{"train_examples": 42238, "image_size": 20, "horizontal_flip": true, "norm_position": "pre", "fused_qkv": false, "max_precond_dim": 1024, "one_sided": true, "steps": 8800, "decay_fraction": 0.2, "final_lr_fraction": 0.01, "warmup_steps": 170}
Rows from block 3 of a small autoregressive pixel model, named by matrix and row number. Rows with one number belong to one neuron. Each number is 128 + 24 x the weight over its row's rms, rounded and kept within 0 to 255. All counts start at 0. Numbers have three digits each.
After each neuron's rows are labels from the 100 images, of 14976, where the neuron reaches its largest size: "responds to" is what is common among them. Only what is clearly more common there than usual is listed. The data: capsule endoscopy frames (Kvasir-Capsule).
# gate: MLP gate (model.blocks.3.mlp.gate.weight, 768x256), inputs 0-255
# fc1: MLP up (model.blocks.3.mlp.fc1.weight, 768x256), inputs 0-255
# fc2: MLP down (model.blocks.3.mlp.fc2.weight, 256x768, transposed), outputs 0-255

gate.454:134155076143116138108082137152148174129164107127144140142166140132144116151137099130146132134073127126110090144116099123145137140081142139119161135104132164096143134173138140129162172157111118093121122166136140148196152121128119157104126120162149112126160141097130143130091129160136106113121097083141092131106138124159122133172139100130144135102099096147103124110131144127137126160112136074086135113181086127143178142136151133149118161147140163073160146103079099155153100133093115133138124117098144117090093133121086147083100106112119162106116144138075152120125126163152137118128144117131113103121138144133113139134153158074089170105135151108131158096148139154138123152128115096141116164137097116104117151114142116168118145130126124125063152177119135087150123127109112
fc1.454:126135145138121141175107123164144127141139089119123163096114120080079129101129108070174118098104107156108188108130140110114154133175121097126141078108116145120123124139122155148149167161106175069152138135124133134139112100138146119071125122135132167106143152117161129135076103148120115121109100143125171132128111110133113106146114129123133107118132113141103121110137128130117117110118151140113089139147116168123099135076112109191125093121171104105147129135133146160145129151076119116123102113139095159117092102108155132155126128143124132164135160161122109171082137139135093140161133129147125072103125084178148144100127127104137117167141135141095101126113157147086098123144139132125137162143165155110201148120142117103094090130129129115086110132107132147153134164140162
fc2.454:143108163131109142122130137101112106114166118113089104131104130144180113104115075156142113109093135100147139155118186087115159116157136119110127143158165137117119132123084125142116103111107110098167134153153103136131117153135107103162128184098145129110155127119130141146080152130137154100132127120110091168120085142138099067164091139166162134154129128109136094136138112100147150120099146145114100116093151130133134096121131151122129160089136108125161115121115092113137129145106095177151133137155140102106093110129163121113134147078100168136120128129111097096124110085137151071128114160153171111149127146089083144107113100135131137128172127135171116149135155122137089120163113142156109137127135121155139114098094170132110094132138119163131167163074140145134199112126122
responds to: finding: reduced mucosal view

gate.92:105138093103142118135111113135133114133144147107140114093177151137121144122153104111178119092116148147150104154126164128098086132141141143114120133134165109085094144151143116135121134146113149159143164108151124153138077118117181117125138090106134100150134103163128081092156131132152091164140161126095145102130148117113106142131147104128138165126140115166087116139142119159136132111131113125161184181122110161126122109116105151140149115149112123107134112135184072115099140131148119098082106113161132106120124090131152138098107125105151144106130128114109116141152126153117098145147135157150139143100118072125094135126144142167199132087139131155077081164172065150167122137089090138128155162124133123155146128136122174101156106145083149099137122115136142145156157155141146
fc1.92:159108137146118156131133140139159166130141121169130163073117093124179145146128100084117112129134143170096149120133096159121117097174138129185142179109130111162149100134140157130137115150165137129126163111146131194097147113072132170175131132150155148117122091120096138109117136121137102128121132134127132156112097125125156124124134133100160133152114101128119127112124120117143149128148132143109188144133130138138089139118160103091155107127163145115124130143092144145136100138138128128127094148128105103086101156098111106099145123123105114163123121173159128091142104107099100144157145102144091156196137138124117130129132158128125070133094130142098138145108119091146135111137091101071162158166178109151138173098125108098105095121127116103131123085098177159119111124115107
fc2.92:094129119128098136138074108142132129095096110106142143153147131131097126112128151105175109098134093135110138121147104102119101162132099104146156092174147152114099125124144139090175099117159128103136113108155138127118101175087146146117140139156154136145152161144165165134123102145130079128119103142149148102160112127115111131120168173126153124064116137170115142150107124155153111123091113146131139133107116128092118109102142142105100129148109143175137157140110157120122116144077131115103113083067158100124121105103121111072086118114100157124109097109149121116090121162104115108166090117117156157088124131111104126096101115133118178115101137110129131133131177104087154143115127157051125139090128118129120129094088127088129115115116154141177129132117127127087099118109128
responds to: finding: angiectasia

gate.591:118133160117167151145122168102110130119153114171095170112135150139132122142150124104124176147134123112156158098109136153135156124091187127100111118117143132143102141134137085108164151121119129116107143137121106143148116141153091117131115111121134053113125122132148097122114113114127132126121122095096147142116145126154132143126155161092173162146136161121106140089116150147165128143180115120119108130142097137171100148131201133123049154123156154157123107120128081115124171131113115134080119100154182132154094143060087115112131141125097114105132150152136120099110092120113146143109126114112171100099099114103138130143113081127109157153137183141139130117142108124108115132108173109114094113150099163156125120139117121171128100132133107129103159100135104143108115168185143
fc1.591:146163164125107115100108158158121127129118150131131155117131150112124135139151208111093146116156161136126160146083128139136130142147147152146126123140140112116097163155129108138127116163173138147104131144144166149114143139117136150165127141173136132098106090174103111125090142129176161167111148142164109152120163144091127144139068108139125148100153153136179146128167125100164130086118109125151126100111123146123121094132119092109194122146131140117134092126122137133110116133112125138135136160133157090125163150121152133129096155129103130180171136116137129126135114128102108125129129119145101134116180107124125158121097162122131118105123134175139179125085148114167103122079111135112119183077114147180123117142102103149109123113101159161114099105173140122144097068141168
fc2.591:135149157138140153100116158117151135168125095094147124142115146152091143149119088143122145120132136096145116095160146136097136141112156115155100107119140109140126115132158153086177129094118145155133085165203122160107147106116095095104127105096174112141112127143107168125138110130128139127100098114117110156120153147166132115110091147144138121114133171136145069115139102136098133106144136122114159147136125148154147118123155109124122122157100134115118153097091150139104090136141076155111120134119130142115120154142098116098098116122104148124073138086116098111167106150156111111124178158113129101151113136133133128158136115141073169126141144191140136136107143103076126114141148126197101140073114124148138102087136124082123130113116134091070089102131131154091141114092134
responds to: finding: pylorus

gate.584:148120127121125132107107125120119083135111159134126109134138121123111135114161103113132141183072161166129095167147160110090176152118124143122058142111111125139127122130089151170103159149154164152100102143153098121126134125090121103132171143104130099137132126135094135103142142155176129131163109137134129114118130104137132089135125091133107096149162105160148144148086095099134143129132119127131166147136142123132120078152091162144123092072110132114135113133155142117151163138124114104150111064139136150132118131091144134163140118113111129095104185164069112102179157130128136145119159146147125092149180159132124073159137119117100110148119161126131158158134115113122112122135126149151120127115128140170066141136165121131121133137157111118132129069128159167166106083146139
fc1.584:187151139086083088138168107111096106128160123157089139132132110074110124144173169149151088144122156128119120104171134141135168100131137143115111147098129131087098125100135098086135121126154116126121125104122145138133097136133099096112120092101100102138113120154124131148134079100177131159127136092115177168140178139126110074085170160123120124128118164129106098153125134108101099133117123139135159084164138138139117144129132119130127156106126138146147095109163130102135092138146109084150083125110126163120167177137156172092132165132111119137122141135151150137156112117145134135110110173080131132126132152139115115122152136059091109159148129118139144181108128138136118124189108127125114117101149078147161150130151079132123108101146124100127138123156113121152116131135121
fc2.584:142123115133171136118119163100119143139140185163121159119146147119122094116105154095116128124134163143133111118123134122122145158149110090112105109144111117131142110078150142163108147160141102129105100106167141130120154160140158114079140147169155143198183124100130127112120125174111107081146113176117118072150082115137115166102169114095129138141143094111099119092144181121136143076108142097171104144101092138148165100143107146150126135176159104102136141175125124125149113076129109132131147123112135107119181149146135142097136107101128112137147124130163147141115117147138088108132139111139121119129071135162147125116098127101172158112122115129150072083137137135143125144129099147102138140152091144126131140102136112142116124128146173142097141152153142088105083139124158
responds to: finding: ileocecal valve

gate.46:100154165130100136151140108157136095110118135143129130090127151191128135147102157125150146116115084117195187147130148142126085110120153136145136161128156131104151122097095159154135133143115118163103128134101115136193124112116124151117115120111141145132135122128110190158116121121112112113118102136103115114128159143135148179179120123117179158156139106120119098123132122111140165153100111152150156099145126165120123124103088085096159157188126144138183169146158173109117128132143114117139112120145136147135097101156109148118081152169133159110129146137075104141122146148145113111148145121144133115136081118122133143148105121114165159069117124133136151165137129112087108067112131089123148090124141175128105141114144102129089141156152106145131119134101105088103152136131153
fc1.46:122096174111136129122190131160133121142116140142195151101080120161150129139079133090126139147114129099124145166168147119137099120081101125100154104123146153107121152160093090141146118115134111127112137129162105138152120086105128135147117125127125101134139139114145098103121124096122095131140155118134158115083104095141143148180142126098113092139166107137121087171146154156140100105158115149141139089111116128144104129150108125119137127116133140082116160135063089161111145150141161167123123165174121117103094134105114082157111093131135146184105135120143145123094188145120083153110159097132115152118145164129112133134100122133139130143127122143149115117131138075118153112144078127142085152157147129138153153138103137107144165124140097159149148130069120163128154160128151
fc2.46:134128119090125117077091118128120117098146104146144137153140095147106129107113099127150118123132139172136100129139135081123164148112114154115157140117130118140152120163134099175130129112143161162187120180132113128147105154082125133107126094169121080152117152164091128135137158141122136120141134164137142152125124135124101130128160144122121110130131122149120170122116157074094129136132129138105128168114177112139138151120168141133155146124144118163112130103169146117111104138133131120091144074163093122158157111125153111111098101150130129140104101146082111130104135153115134077165119094129109118150084092122132131156137143081154134092144165148126165124126139101125155133109146144135116141117044108113157103073086118085113148092129110083076146105109154173082112141109115
responds to: finding: angiectasia

gate.342:116166161154126155150095123130147129145108120159106108091144136149133142129097112128129174126076136097108124106097135155149121112090156114135092153107141120127119123147120101111118118148138153138141093143140086166123071133161124105104116144110131122111120109118113070129113095118144118120084159134118145147125094171157139177150116133115109103151141144141137108100144134158090141088123160109136160138116129109156167112111115146106098155141108102146126117125111087146144161136129114121108151179153127089150117155114110169079163105151151162107131194131155094088125117124095164119137118150113160112098167128126145127151125162063161124113134126123065129127102170133107128141129131147141132158107122089145180136085146124155143086161120118165112084173160085132137152126115137
fc1.342:087179165155138120068099155134095129134092158119131117107101154094146119116107121109141114089159134133085174131119196125127127155161142121123116112135144137147166121117098143118155111104111113133149150132129132141124161130104115116073065126144110130095123126132104159126100142146132133135089144104150141097126129083094131136170083123128147126149135122102147161129127142105177118132097092160178130130116108154150145141133169115135085151107090147130103144080100166102128130140157110146129155079149176142094118110144135111124144143151162072135127119114097109131092161141138140147138102137104103173124122176109125154154103158121095143162144132120135110150079138152104126066123137124158128140123139120133146170162120139119144117137156139150104137186115114133121163126086133
fc2.342:076103132101097106149159126119175098153096131105150187118104115134149128130132117172119155151136113116152122146106099152147167126131157084137104158154108117121192102174160081115136118123089133113132126107176094161106136147080157083155148154116112097078160122123151114104113103097096138109160170174171153151106123110152106184109146117136108126104133103107125130117094115112159096142162136104093157142119164153145120136144144167125147154139135106143121101131097124182106128148123112115126121136144126172139141196154143107153134104107147132163120150123156119124112129151100114103123132128141148076173093129117128150150135132107156140129121170127130165119146125090147148174120118100122107158120113103110131112158133160150152131116101109143120119150137139132109112124167100
responds to: finding: ileocecal valve

gate.115:136146127156156111119144137144147148149134113117108115131131170118141130087127109113120094118111105165166135102143155136111124127103110179094112121124127137142117133120113148145134125113129112092115115129126128100174129124122133161088118129137095112138145114108130142102142075147102159082095156118161139113166159127163132145174183093133104112140144145122159139114188157163112118125107096111113116114170126147173178133152100171124057158140153142115175107122079085087122138123141097160147139109116092118129136111141105141150107120097165070186149093138123094106132118158120114140120116133131116118134124118134119190155121105113088110116153107099116111158187121107121098106089139109132099125126129135157136122103117149146134144108127155166121105154106122119185109154081087
fc1.115:125108120125123124123138107126159119138097130121119153169094099127099131116093129133148153136104114141107158163118105101164131161149126139156156125181103117154120148097099123162116086109119135114069147123114118109115143100101119114092096164126107140117122119112141169096130076174139171156171124114144106118137115131107095147125168086128132156150107148145128089117123156163141113108079125122153108115141142146122098130084111166143102129116128126156141138105133132136150087108153089144175151082098108089138109112133144127111118155132100151175134099103126127129094112171140087136149154115126101143124082099143160139127154169136136094099171135128126137192099119101078108144110123105159135138126124125105122116129119129123148113101138069139110109172048090109102101149147118
fc2.115:122132141166138110136145092120103138140115118099125143133135142116113129128137119109103152108099174137103127123169123118147114107109075110111167088090150132151132108159073138154137076137130112130172145102142058114094152107180139137181114182139142152118089140115122106117140138139138146091111119147133140143137121161132152113132116091132086125144177125110155139113125138121128161116140108133115131131135130159141104119138127099069140098114105095135097123129129147148129123147125173106090141113169123170132138129125142111133110127079100167155151161125108090133095144141106114117147122181100154181148098112163138126173142114123130132094176094136123158152093120146094127119161124182134102079127134144159132113119144184146143167167075129155114093096113118119136150122108153
responds to: finding: reduced mucosal view

gate.429:120135109136129142132115113121113105142131082122137134098157156113140076120127150143174148138149056116121132126096151140117115137137161148134140086083113137118120104083108153140171090156145132144082131171129144136152111123123139142109126090122093096087066128119099129116159094110160101114102135147078088125154131151124126127141141126108143113144150138140150146134139147124123109105135104174129089110120113146119124124159111139116133128109086141080159105114127071178088122136131128123104088104109133134137131129149120136153123103148129111073143136106137120131143118153167161158112136080124129136098182084119139103103175141091127133173109111117127140076118132122155160110100111141126112121165135121113168131071144124146122138172151110133140098126057177114162167124116155
fc1.429:123116103127077136142131133113111153151139120128117100129150178112132111170131159126155120115112134149128116136157121113135120058169110128103125173127125135116116109145137110128124099179174104145128117106107146173160127111158126140114130133106128044133144080129141128156117150137132136099114121168108085111158111120113104137128123123132141109151141139093100120123124137110118105118141096097074100118082163143168116104103115164124104109120151151135135111096107154103114134108132125115112136135125102066132089150146164120111141129109109139160105069112110109111144171099152142123110105115175067129120121132102166119139145123134112136144076126107158107147105118085143119124120134129070090099083111126133114103151080106143138067142107130161140093135083104121079158129101109
fc2.429:128122131143148146141134107112158083063137107129129168142115116166122099127127075135130130152140119122129090130088111160131132133139152130146114071113100155149130145133129109083152118116130142118091164108122109164159189155117144127141080106146162172129102134116099127093095112150143131199176153106133146127137125111150117149105133145127122136145094164118130112156171135134146161124147108095157167112164127148114155142166089133143174168093160105106135160108123096150160126183120119167109166122125142131151096143125090095127104125122130143121138125155140119108163153192110129110122169116133109086143143148124121144130162109138129103112114135120138141159072129149133133171178147155085135128136131106119122144099150151128117185132130150157086109113121143099148095148135129
responds to: finding: ileocecal valve

gate.386:125117097126110122105123141147161129129087105178168131144127166143138120126102117142125112125129104140180139131098085120140116129108122154095117146085131141124134159102126153129128115125127090143135116120159111135143123135149103130137137131154142076135131140156134185103138170125090119140138142126176121144115102080092137149128133109170115161122113094132142153132125099137104096118134077148105112172158103101136160122132102091146119148137102120117129116114135092155153127182163111120134131128135114158121155139121107122111137103103122117106182086146127119159127133091147143119191075174117126161126125159123104075124154124159067079122187144131155131107169168119113128146143130144109147089157120152128134133067147173138146142182150102171122156125137101117174138133165141
fc1.386:144158151187132111148144104094120143146153124151101146127171127130121136156148130085131109131144121144131111110117124162123139146121095096139194106177126093164125104118122113120150151133111143120116121150135123150147113137129113133124136093113158127072135095186159108157138078117106120100124149127072124129100099148151137115112133108094101125154129149111129161168115127110182144090147132114168159108142136139117135143124166133109181074079135109114143102162129105098153118183147125115117110111120121131132115179170119107143121153130161141120109145159128172139087174139118109107104097071138106076125122128112144104114113090189117149127118129132141098151137081120152146140114129114132089096103149123120101117157118102115126115108143156101134117099181153124096155131091103
fc2.386:087113160114141091142113130109087184178072102128133148114170129108137092134111121124132138139155116112114145123134088086140103125108175165109131062129129115135121115110092080117122185141147132154116128110160127119089114141093152114138156114104115159132126137129178125123137109161134169114132163150115124154167108140154117127137130056084134094131130128084144172129133152118112139135128117112147139086151162079111172132116088124138140108125098097154145121120126152121159117132172118134098145107095168104144125122137100114145135109108137073123095113124146129131123116145111140149126101138138124144045122102124127153116111073155147156126139092169130140104115130139128126128151172115126182110149140148138132156136133146172134148127159103116133099120172117117166136095128152
responds to: finding: reduced mucosal view

gate.334:148132164101135139148090119131099121092098141128141109116145146166081137137144111090110147142105175133165111171140107137122122134088100166137108154136080131120121144151096123127148136119159147110163140078145109093168102150129101181106116156105121149111127101153128106146131161135147120108084139112102123104088184127170107154198110123135131170149076149105129142072143109110097132151115166149108128124168134129117121167169108137130070148145146157152163149107107138121106153145095164141102131123085128089137101117114153136131126142170164149140145112110153125162143086093107183132127154135132142098110110123109114154136118127144120114127159139173129104149178103146090078109122137132133128121137137128141112141121121146153132153151156166133156105153131152109128109109116163
fc1.334:128139134123106142126102094133134111180152156153150139109129118168131123129172155155112123118145137113131140120164133154166142113179146112099165134117139132144154129083155144088100139131137121132122138135162147149150172143106150100173133140163126109119103131127150096133122112171143096123125132163120115117124125121149131143180111161144124120167162093128143141136128129076155149110122114129106151125120102106107180118122109142142098115137125163142147084178118121110102141125135127126141171107091127160139110105102136132166055146086176126113126152169125162054101101142098157107101151166111138121117128113153124092112122104137118124179141133145107146142145117134121164155095158131124160133170094111178104085107150130155076111135136111109145173077115111181137134117141104
fc2.334:105137135119119170133158126140127124110110158115103140105126133091104182139157152113105089163120102139135131108150138122118143123147132176140094153138133155123143136157103165137127144130137114118114078170113107162143106090121145121146192134150161131136140112123155132155130158107147122137127139143130148107097160127129161150154121097116140072154161127153116097131161127138101109150119126139109115137182089134121162142115135140126169100101120107166128121092191152105174119136103125099133118104126171095132147138148081144136175139149159128139124119084116107137157151127135186111139085115112089132118090132109085110102148147114135162088125136111136189139151146135137112104121133190097111081154168146125160145126131129144150091176198127135105148148112155098134147133133145
responds to: finding: pylorus

gate.264:109161126138149125116147162128103162160125083161142099137093085142150119115117163115102173151133071128116179133097115129176132116080063171124115104107136177144149124103149136112157103115125140120138113120154146120136153179138114157127175149143122127137123146160135121067159175164127126117125168120122152152145130104149143135108190101129146106124162138151119117128144145132161099160148117117130113147140130074122118139133092156109118153150156142178136133158104145141109090149164135148131142076156125112103105106122203125128132123153172138181115109086122125112140115152140130114164120087134128131116118120132139162136140138110181145102134140175122122158102092097111131112137095156150101158101147108137130114135126146153124111098133111109157123127141105152124157154128090
fc1.264:181143170154124111144134145095096105106083135166128142145145144167147147105113158085094128137126122155114130118110106142157124162149100098112150152131109102090149150119143102140174113104136081106104129114094122114145124113099125130116071083074127113131150146131117120147105147109104142127145155124105108132065136111104095119134084152105151099136098176134088109124130158105124158132118093145122077170135153156136143173145139130146154134134094113166143105119149133143103114131131180145117152141140073135091159121151128119113108093141135160185134107098126148117156113145132130115130094101112148133153116123150144059151117108134138137127169174120089121136128133105093109139129097144080146116115144165133193154143094125150120121120127153141127131137124123122093115180099105
fc2.264:133138068124112111116090140169124148150136107130124120154140116132128123118113156146097136117172150124149189144113170101167074165112151112122079097134153108153121145120108113139119137155142121117171111166153117128149210115121122116118154160099144116149186170138122130123142143167118143139110134152106142140125110154133154131101174101143125120181091148144146148120143165103104134153145139120099118132153125121151134072111112163101149116145094137133097135128131132145110117137160141084114117156126166107120127121188144143129106131103113162115087155131178138121116104117115140123173120151092140112146134136121169149141136162074102147137183097147160105119112104114143153147125114175123107115107130119159097084107146150124152147129117122126113143153168161168163151143148168
responds to: finding: reduced mucosal view

gate.426:157048094093134156120141117165163117130113111151160131152175117117132106142118091126145148115132101148148112149123121138132135116143121126170125140084082131099118124077116146159069143121090137133132099103120126121168156066086115103102107125132153106142145107142140142144107095117120115131123114154090122105096153109120165152144072089146112138155143158158163099105108106126144101125151141149093167117123095131125130173134137127093140178118134125148098082100125129123112170145145129156129092101147139131074112074110149120101144128093129127151142129135126130114167115193122133141109151098108088093128128151122139146158107114077104138109106142105170111148113126102131109130165176115137107104159109124138118129130123098126140124075095182107121147146142107140153128139135119
fc1.426:148115141107164126133144123110087129102134131164156130103105121128107146149130142191135104130146107122174123144119149105125089180121125121115109114115145144158094091090095099170069158118151116143140129133117122141103101103147140138127113182117128145130120091096150145061142120157086143138134103117085157137114119105117148136128146098138158167152144150146170156126173099112158134119143104129152111132147133153140129113114165114163118109131138080107141134123142145141150145160174095126128130147128143128103132069107145136143095144127127131115108127164142101119139134125121132074125098157135161089109137104114115171096117163104114118100148106129117101127084145139157082114117139131145112210126097173139128167122160120113147123184122151165163103129106151176119174116108143
fc2.426:156125091165174165128135106113130155112114125161082110090119110121112133115128111156119076148122116139124164093155118123168152137105139092120123111176123092124123145154151132136103157173156126115074112141114139152107128135121113116127123122134111132167150145112133081127121130146142144125127164112122125143117127111130104116151157169113165124106121148155120132117150105122127140111138109125104088137136153147151145134117148123136144061109114107140123155079137090197153128109090136116101124149150124144100113154081117110101143166131092129134141110124105138138120096077118147096170151138140175111151108124124121181132139175122137187163091129122110169169135173148140145102150127095127100137187166111115146111101097142122134157149126078131152102159145117173173153118157090
responds to: finding: pylorus

gate.197:143181146110206150095132111156171144118180123116136151127117160134166152126126135083163126139142112102124090083127128156111149172093137137126141124155166159121113108134092104083181115124128158157117152121169140120173176112191124179152119124146136099121091118132120132130108128124131124097144126176122114135114135121122117116141126136117123096108085127095140137060129139112126076138133154142116158140130108136145148141121141117124154119106126118182122168134136107106114132121079137118164120120161098125093094151137115125089135149119113121123111165114125200130112122132128131126157167097168106091140137161170136108125130136143111110126163141170157112145144114113105107120115108136142120141144098084159105139150119135162152101121139112097133090100145140136113082103085145
fc1.197:126141082174107136116148142150142133133088140134155160139150136148132139131133140150115169172080059133141114134094175180094144140136092093112155118112103124155117134137126136156112125143135113126086144133124128160122126109174201113104092131132135199080102147117169135147102150144106115143125149108095132140142107097139120121190139114097130144139121084156144128146108115101117123110154148126139164131123123132127156115146147151104132133155158116094121168106128147148127125172110113106077107116097117133120096166130143144174125109111131117093185163076131126105133111104163095144118093153139135168171114134169103111152154108128117120128137146143124145161151118077135128107106090136145124155148118163111130091144098136107105135134123097112076148121110154130120141168142127
fc2.197:132098179131125103137138144106132060106131163086117117150091159165123126116112151139113153106180127090162131107128123148163127118115094129118141139101132112124130141137085121141147124122142107100098167168116107123160187156149102085128155104129151099115163114113121137112120114125089120115082104113117125103104177114146119160153092114180164106110150124144128152105090148120111095112116108101176145149160142151118114107135118143112093152108118138121145125145098115118131112093108130175160142117121148118116110131152143106120116133114119136145084098132118126185107087090172097171112174086150155105131123121127119115153134095157136107088130096133130120125105138136124111142113172108133089159132107168152120131102106155114148091139179150160091095137098111138162141097095168
responds to: finding: pylorus

gate.66:103086131135118144127111132106139126091160140094128121095171130173145149143137147147123125134165135140126132080124130115147153134096094099136096143072140146148128154123133145124118121162124168115101110138151089102089117136108081132141051106104146114153134111115137086168120137081114168115153145112131099108156135125142141142128205120131133156115132151137138145115150113142126132116164098089150140134138133083119104115134125134197112137162109142118144130170142126104133165142124145137114090108108143126115181169166132104093123135160185096084156110124097141117144115160103107095126141073184141122103096160149111121133163125095102113126115123092158101114116123132123104141117163090098173118131138096125151147130119107171134109143128142114110123156154097155122092146115102
fc1.66:120081141080157107114139095121154132127174181125126150162123155132127186104115163130129160123105143111127056127101142161104121116160087114114091147136129071169096141115076129121089094140142136154103133153120110141106133122130167163135116108111104154133122100131157122141121100177138116118116133149154136119153153138112143185120155141104106102143145126138090130153128181112120121108130150119126118134106116117109150153106126146142152090151136090155148125121116133121140127137095094114135110104112104084100084066158146168114160139131137170116137122118094150111153143137110153152113147162129115154119104135155117152118106105091081123099171096132155087090124131134130092121102118195129101133125110129073099135140162169130104135135103126121141101167140155117144117115133145
fc2.66:138149108117129162135132145110121145124124148136110118087144146141122142132163106110190096131182093136116122129165131097134103099098116124127106123113105121109122137118136139137135143136156143110130155148149119098141129164124107108164118150141123149130153148139076130121111124119142160167112117102163081118157125117136102181118074151168136131109141139124124182176150094139141102092120086165096104146146120131146136110124154124160143086157112081090123152099129152126136136165110097130095102120154124122111144132116130088119070143151164063130135126133153117104147122131164137129118111140144119139113190107125109051108193096151153105111081135138145132164119145115100122139159131109148159146110150179172153123110105085099139118108123104105139129083097100153143150142112130
responds to: finding: ileocecal valve

gate.297:104112099130107157148145127126146120111134155119125136118102116125146150090111145154196151141131122147126155138087145096159094085077134111120089099067119088080143161131121115148104081112082158085152144126123119108094133150121126140129160134127131126095144109099115128102120146092102142161171124152154129119119129164116124086133136123125093148102105111157114132102132132167149149112112106156144166095141136142139069144154132126123160131157140153071137146104134128114141109199118118128075121098146158161157105126136105125126101162091127118181142126126116120140115096099091135138090117090177121143105128138141139147107145109139124133105169149161112091149160104170128115169102087117110119133166116088138141132122157147076145138138139148106154135174119126117135099137145129
fc1.297:171123097122090172123145116134151117120176112103120134134109090154111155150132131103123138126090105144158141097142134111094148145108108128138125136110062130169106143172165089133140124120131139131132092076114123096143128160167135115118145117094144125132156105117181106129131100116178092153129126134127133121176160119127117094194130115112132077149100106108098142103118146136092110109108198098131125132126133130102168128118082138150108148116158105134129147130130167117114087149112123120139131092105134112141119096135140099111119135189118111110142145106096101128145169165144147083149159118142120156141129145136144120109139136077144118126162110111145137128112139111097129174134092138153133097133152129115201064096149141088143120109165137105125122115146149102152092134152096
fc2.297:125114160152110149157139119122145121129143121125120115170148116181091097146156120134175129142093137122125095142121144140182116109130127115079130091088126101106131117088112168172135131078123073114129110088118109130097117112130111099137094137114164083115151092126140151117160155130116125107179137119162108104128128151100143106180177142077117127157146147157140113104123088104142119140139161115095146112145120125129097125137135143148121108124123122156112144122135112149131069109134135127085099122102150153165091113131127103126145095121106181131129149112152108092077139139107096135160098129147085106153128149184101150124116148114096136093114131107150124129082110136150092147167125147156117150108114120103113065126165152125135143121177147065094106106104115130117140132146125
responds to: finding: ileocecal valve

gate.613:107130105116152142108152117182149122182153138116113090098086167111121171090136140075115119088116107149091142151116098156143094107126117140117146152164171130134158147144141105113124119116137152120093129129120114121146136142118121171109144108169145122160110159160108133099118159149116167098099141105142117174155127175120117125175114127184129143078120153158117111096094121112155094110110120127112133129102173129145167137103132175145081152102095119095115126133111106127129119139112138136146117138117145118130141148133102108113123152092090157131128148108136124102123123110135107072098119136162119149132115088152145115130143114152065166123117154162162125127151114083156065160162093114114104124133130138147132159109111109104109163105100113117121147183077123091104135154134137
fc1.613:135114144131126139130162087140117160110128134149141113158103148133107108081146166158152172135116107114130112148111103104075171101111185163150062137125163082148148135119149104163164093161092127117124127093105152102141115103079173136097149100127111107127135106145129132131160067113120121150125159145132134105145147150138164098134135129080138109125126125062118122104144148134130164129085135082128117117088145117127153126104144127098123107132120138103142102148153174144101120170117127118105130116075104104150157115130136103168120073123123143131109102160114119086115105164132138124090150171117130112124180108181132129092144126167131098108131144125139155127119103087130126124177169155104152122134125126118125121098142145158126161132127166121143150138124140161111108099144153
fc2.613:141108114148124146134203099127102102140110084155112152109107108131130116111122146121127154141114130126110126089107126091132145121114131141135132109142165114140109135140154180161093128103158177123119116138118111152119123130101149106181086094119118115122068123155137156123050150154171122110097145119114132136168151112142175137123131154098132122151145175147118155125121137131107176130153125116134154126087149099082143104123129122131126105122141170132160124104206140129136149109149135138128081147135102170163155103101086130082163103148155101154125134141113115103145102123156147122146110145133142088153163168134123119145146124146149086127128113118163152095147184117128073147129146130175120103144143120143146166120139157114110145148120096155157109146130149159123142112170099
responds to: finding: pylorus

gate.262:155110115109123126140138145133088158160158126154166138142181110094134107130142126124113139140159146170143119130124142110139151138140141153077088116124143133100125107100136163110108152123081114109124147099100085107128138118160149138105097147151125103180153093128148070107141154122149152159101134123123159101140150082144100129157124129124140127117124121151082112081098129130137148143139120123082152136160109097136141134149079097171114150105162149154105135123130110153137139120115112157129070136138113174122102117117158109140107150104107107131133110121133134141168146116125101170187133119170123149108118055150184141107143139097063136074150094101150134129157132143150127178144153147143106151164149140134160154118128126152120152099104147121147095130129102165138115126146081
fc1.262:150129121142077108082131127112187171137132108117096081139135063140154126098100150120110088136123103113112120167137117146131135102120121103149118132134108112148110142120149126146124175165113117125125107114132160118149101128114114143138135132074086093132137136141135122179107160075161142122178151093144148128111172156128097119129156095094113099097100146093136145117124148106122103161125123135101148114140102151113130125135121087137110143138181135116133135128152118124152146134092151145112113128152142093134129181139147141093129169145172143152140152108121107141116140122157074096069099164149076111153082127133118102132171123118115152113154114112126092144115143122118132108123104158084119134154100116108177072157166085153106133104155131151116100081120111137146134155129126
fc2.262:107108119054127107148168138122126110145126136120096171135117119151145127151153110134103103145134169137113099109133098154137130129117139099147077143138140124095148103121070108160106122124082112166132139100154110128096141138130156101126118122118102090114150129127105159089101114139148099089144181138125100126140166130123136170081118091141114116098116137099113085165144132112116143105129132124151109114127095114139095136120115129130137139097131149115112123127118147120145088125161156139130090120122139103136113090148133109176147115130134144065087133136128104094119140155166130183058081127139130147106173115108094186126118056093147106133128141110151127115145147078103132134131154126181144105113131136129143146152141126090146081100118161145113128120130139092173115151150165
responds to: finding: angiectasia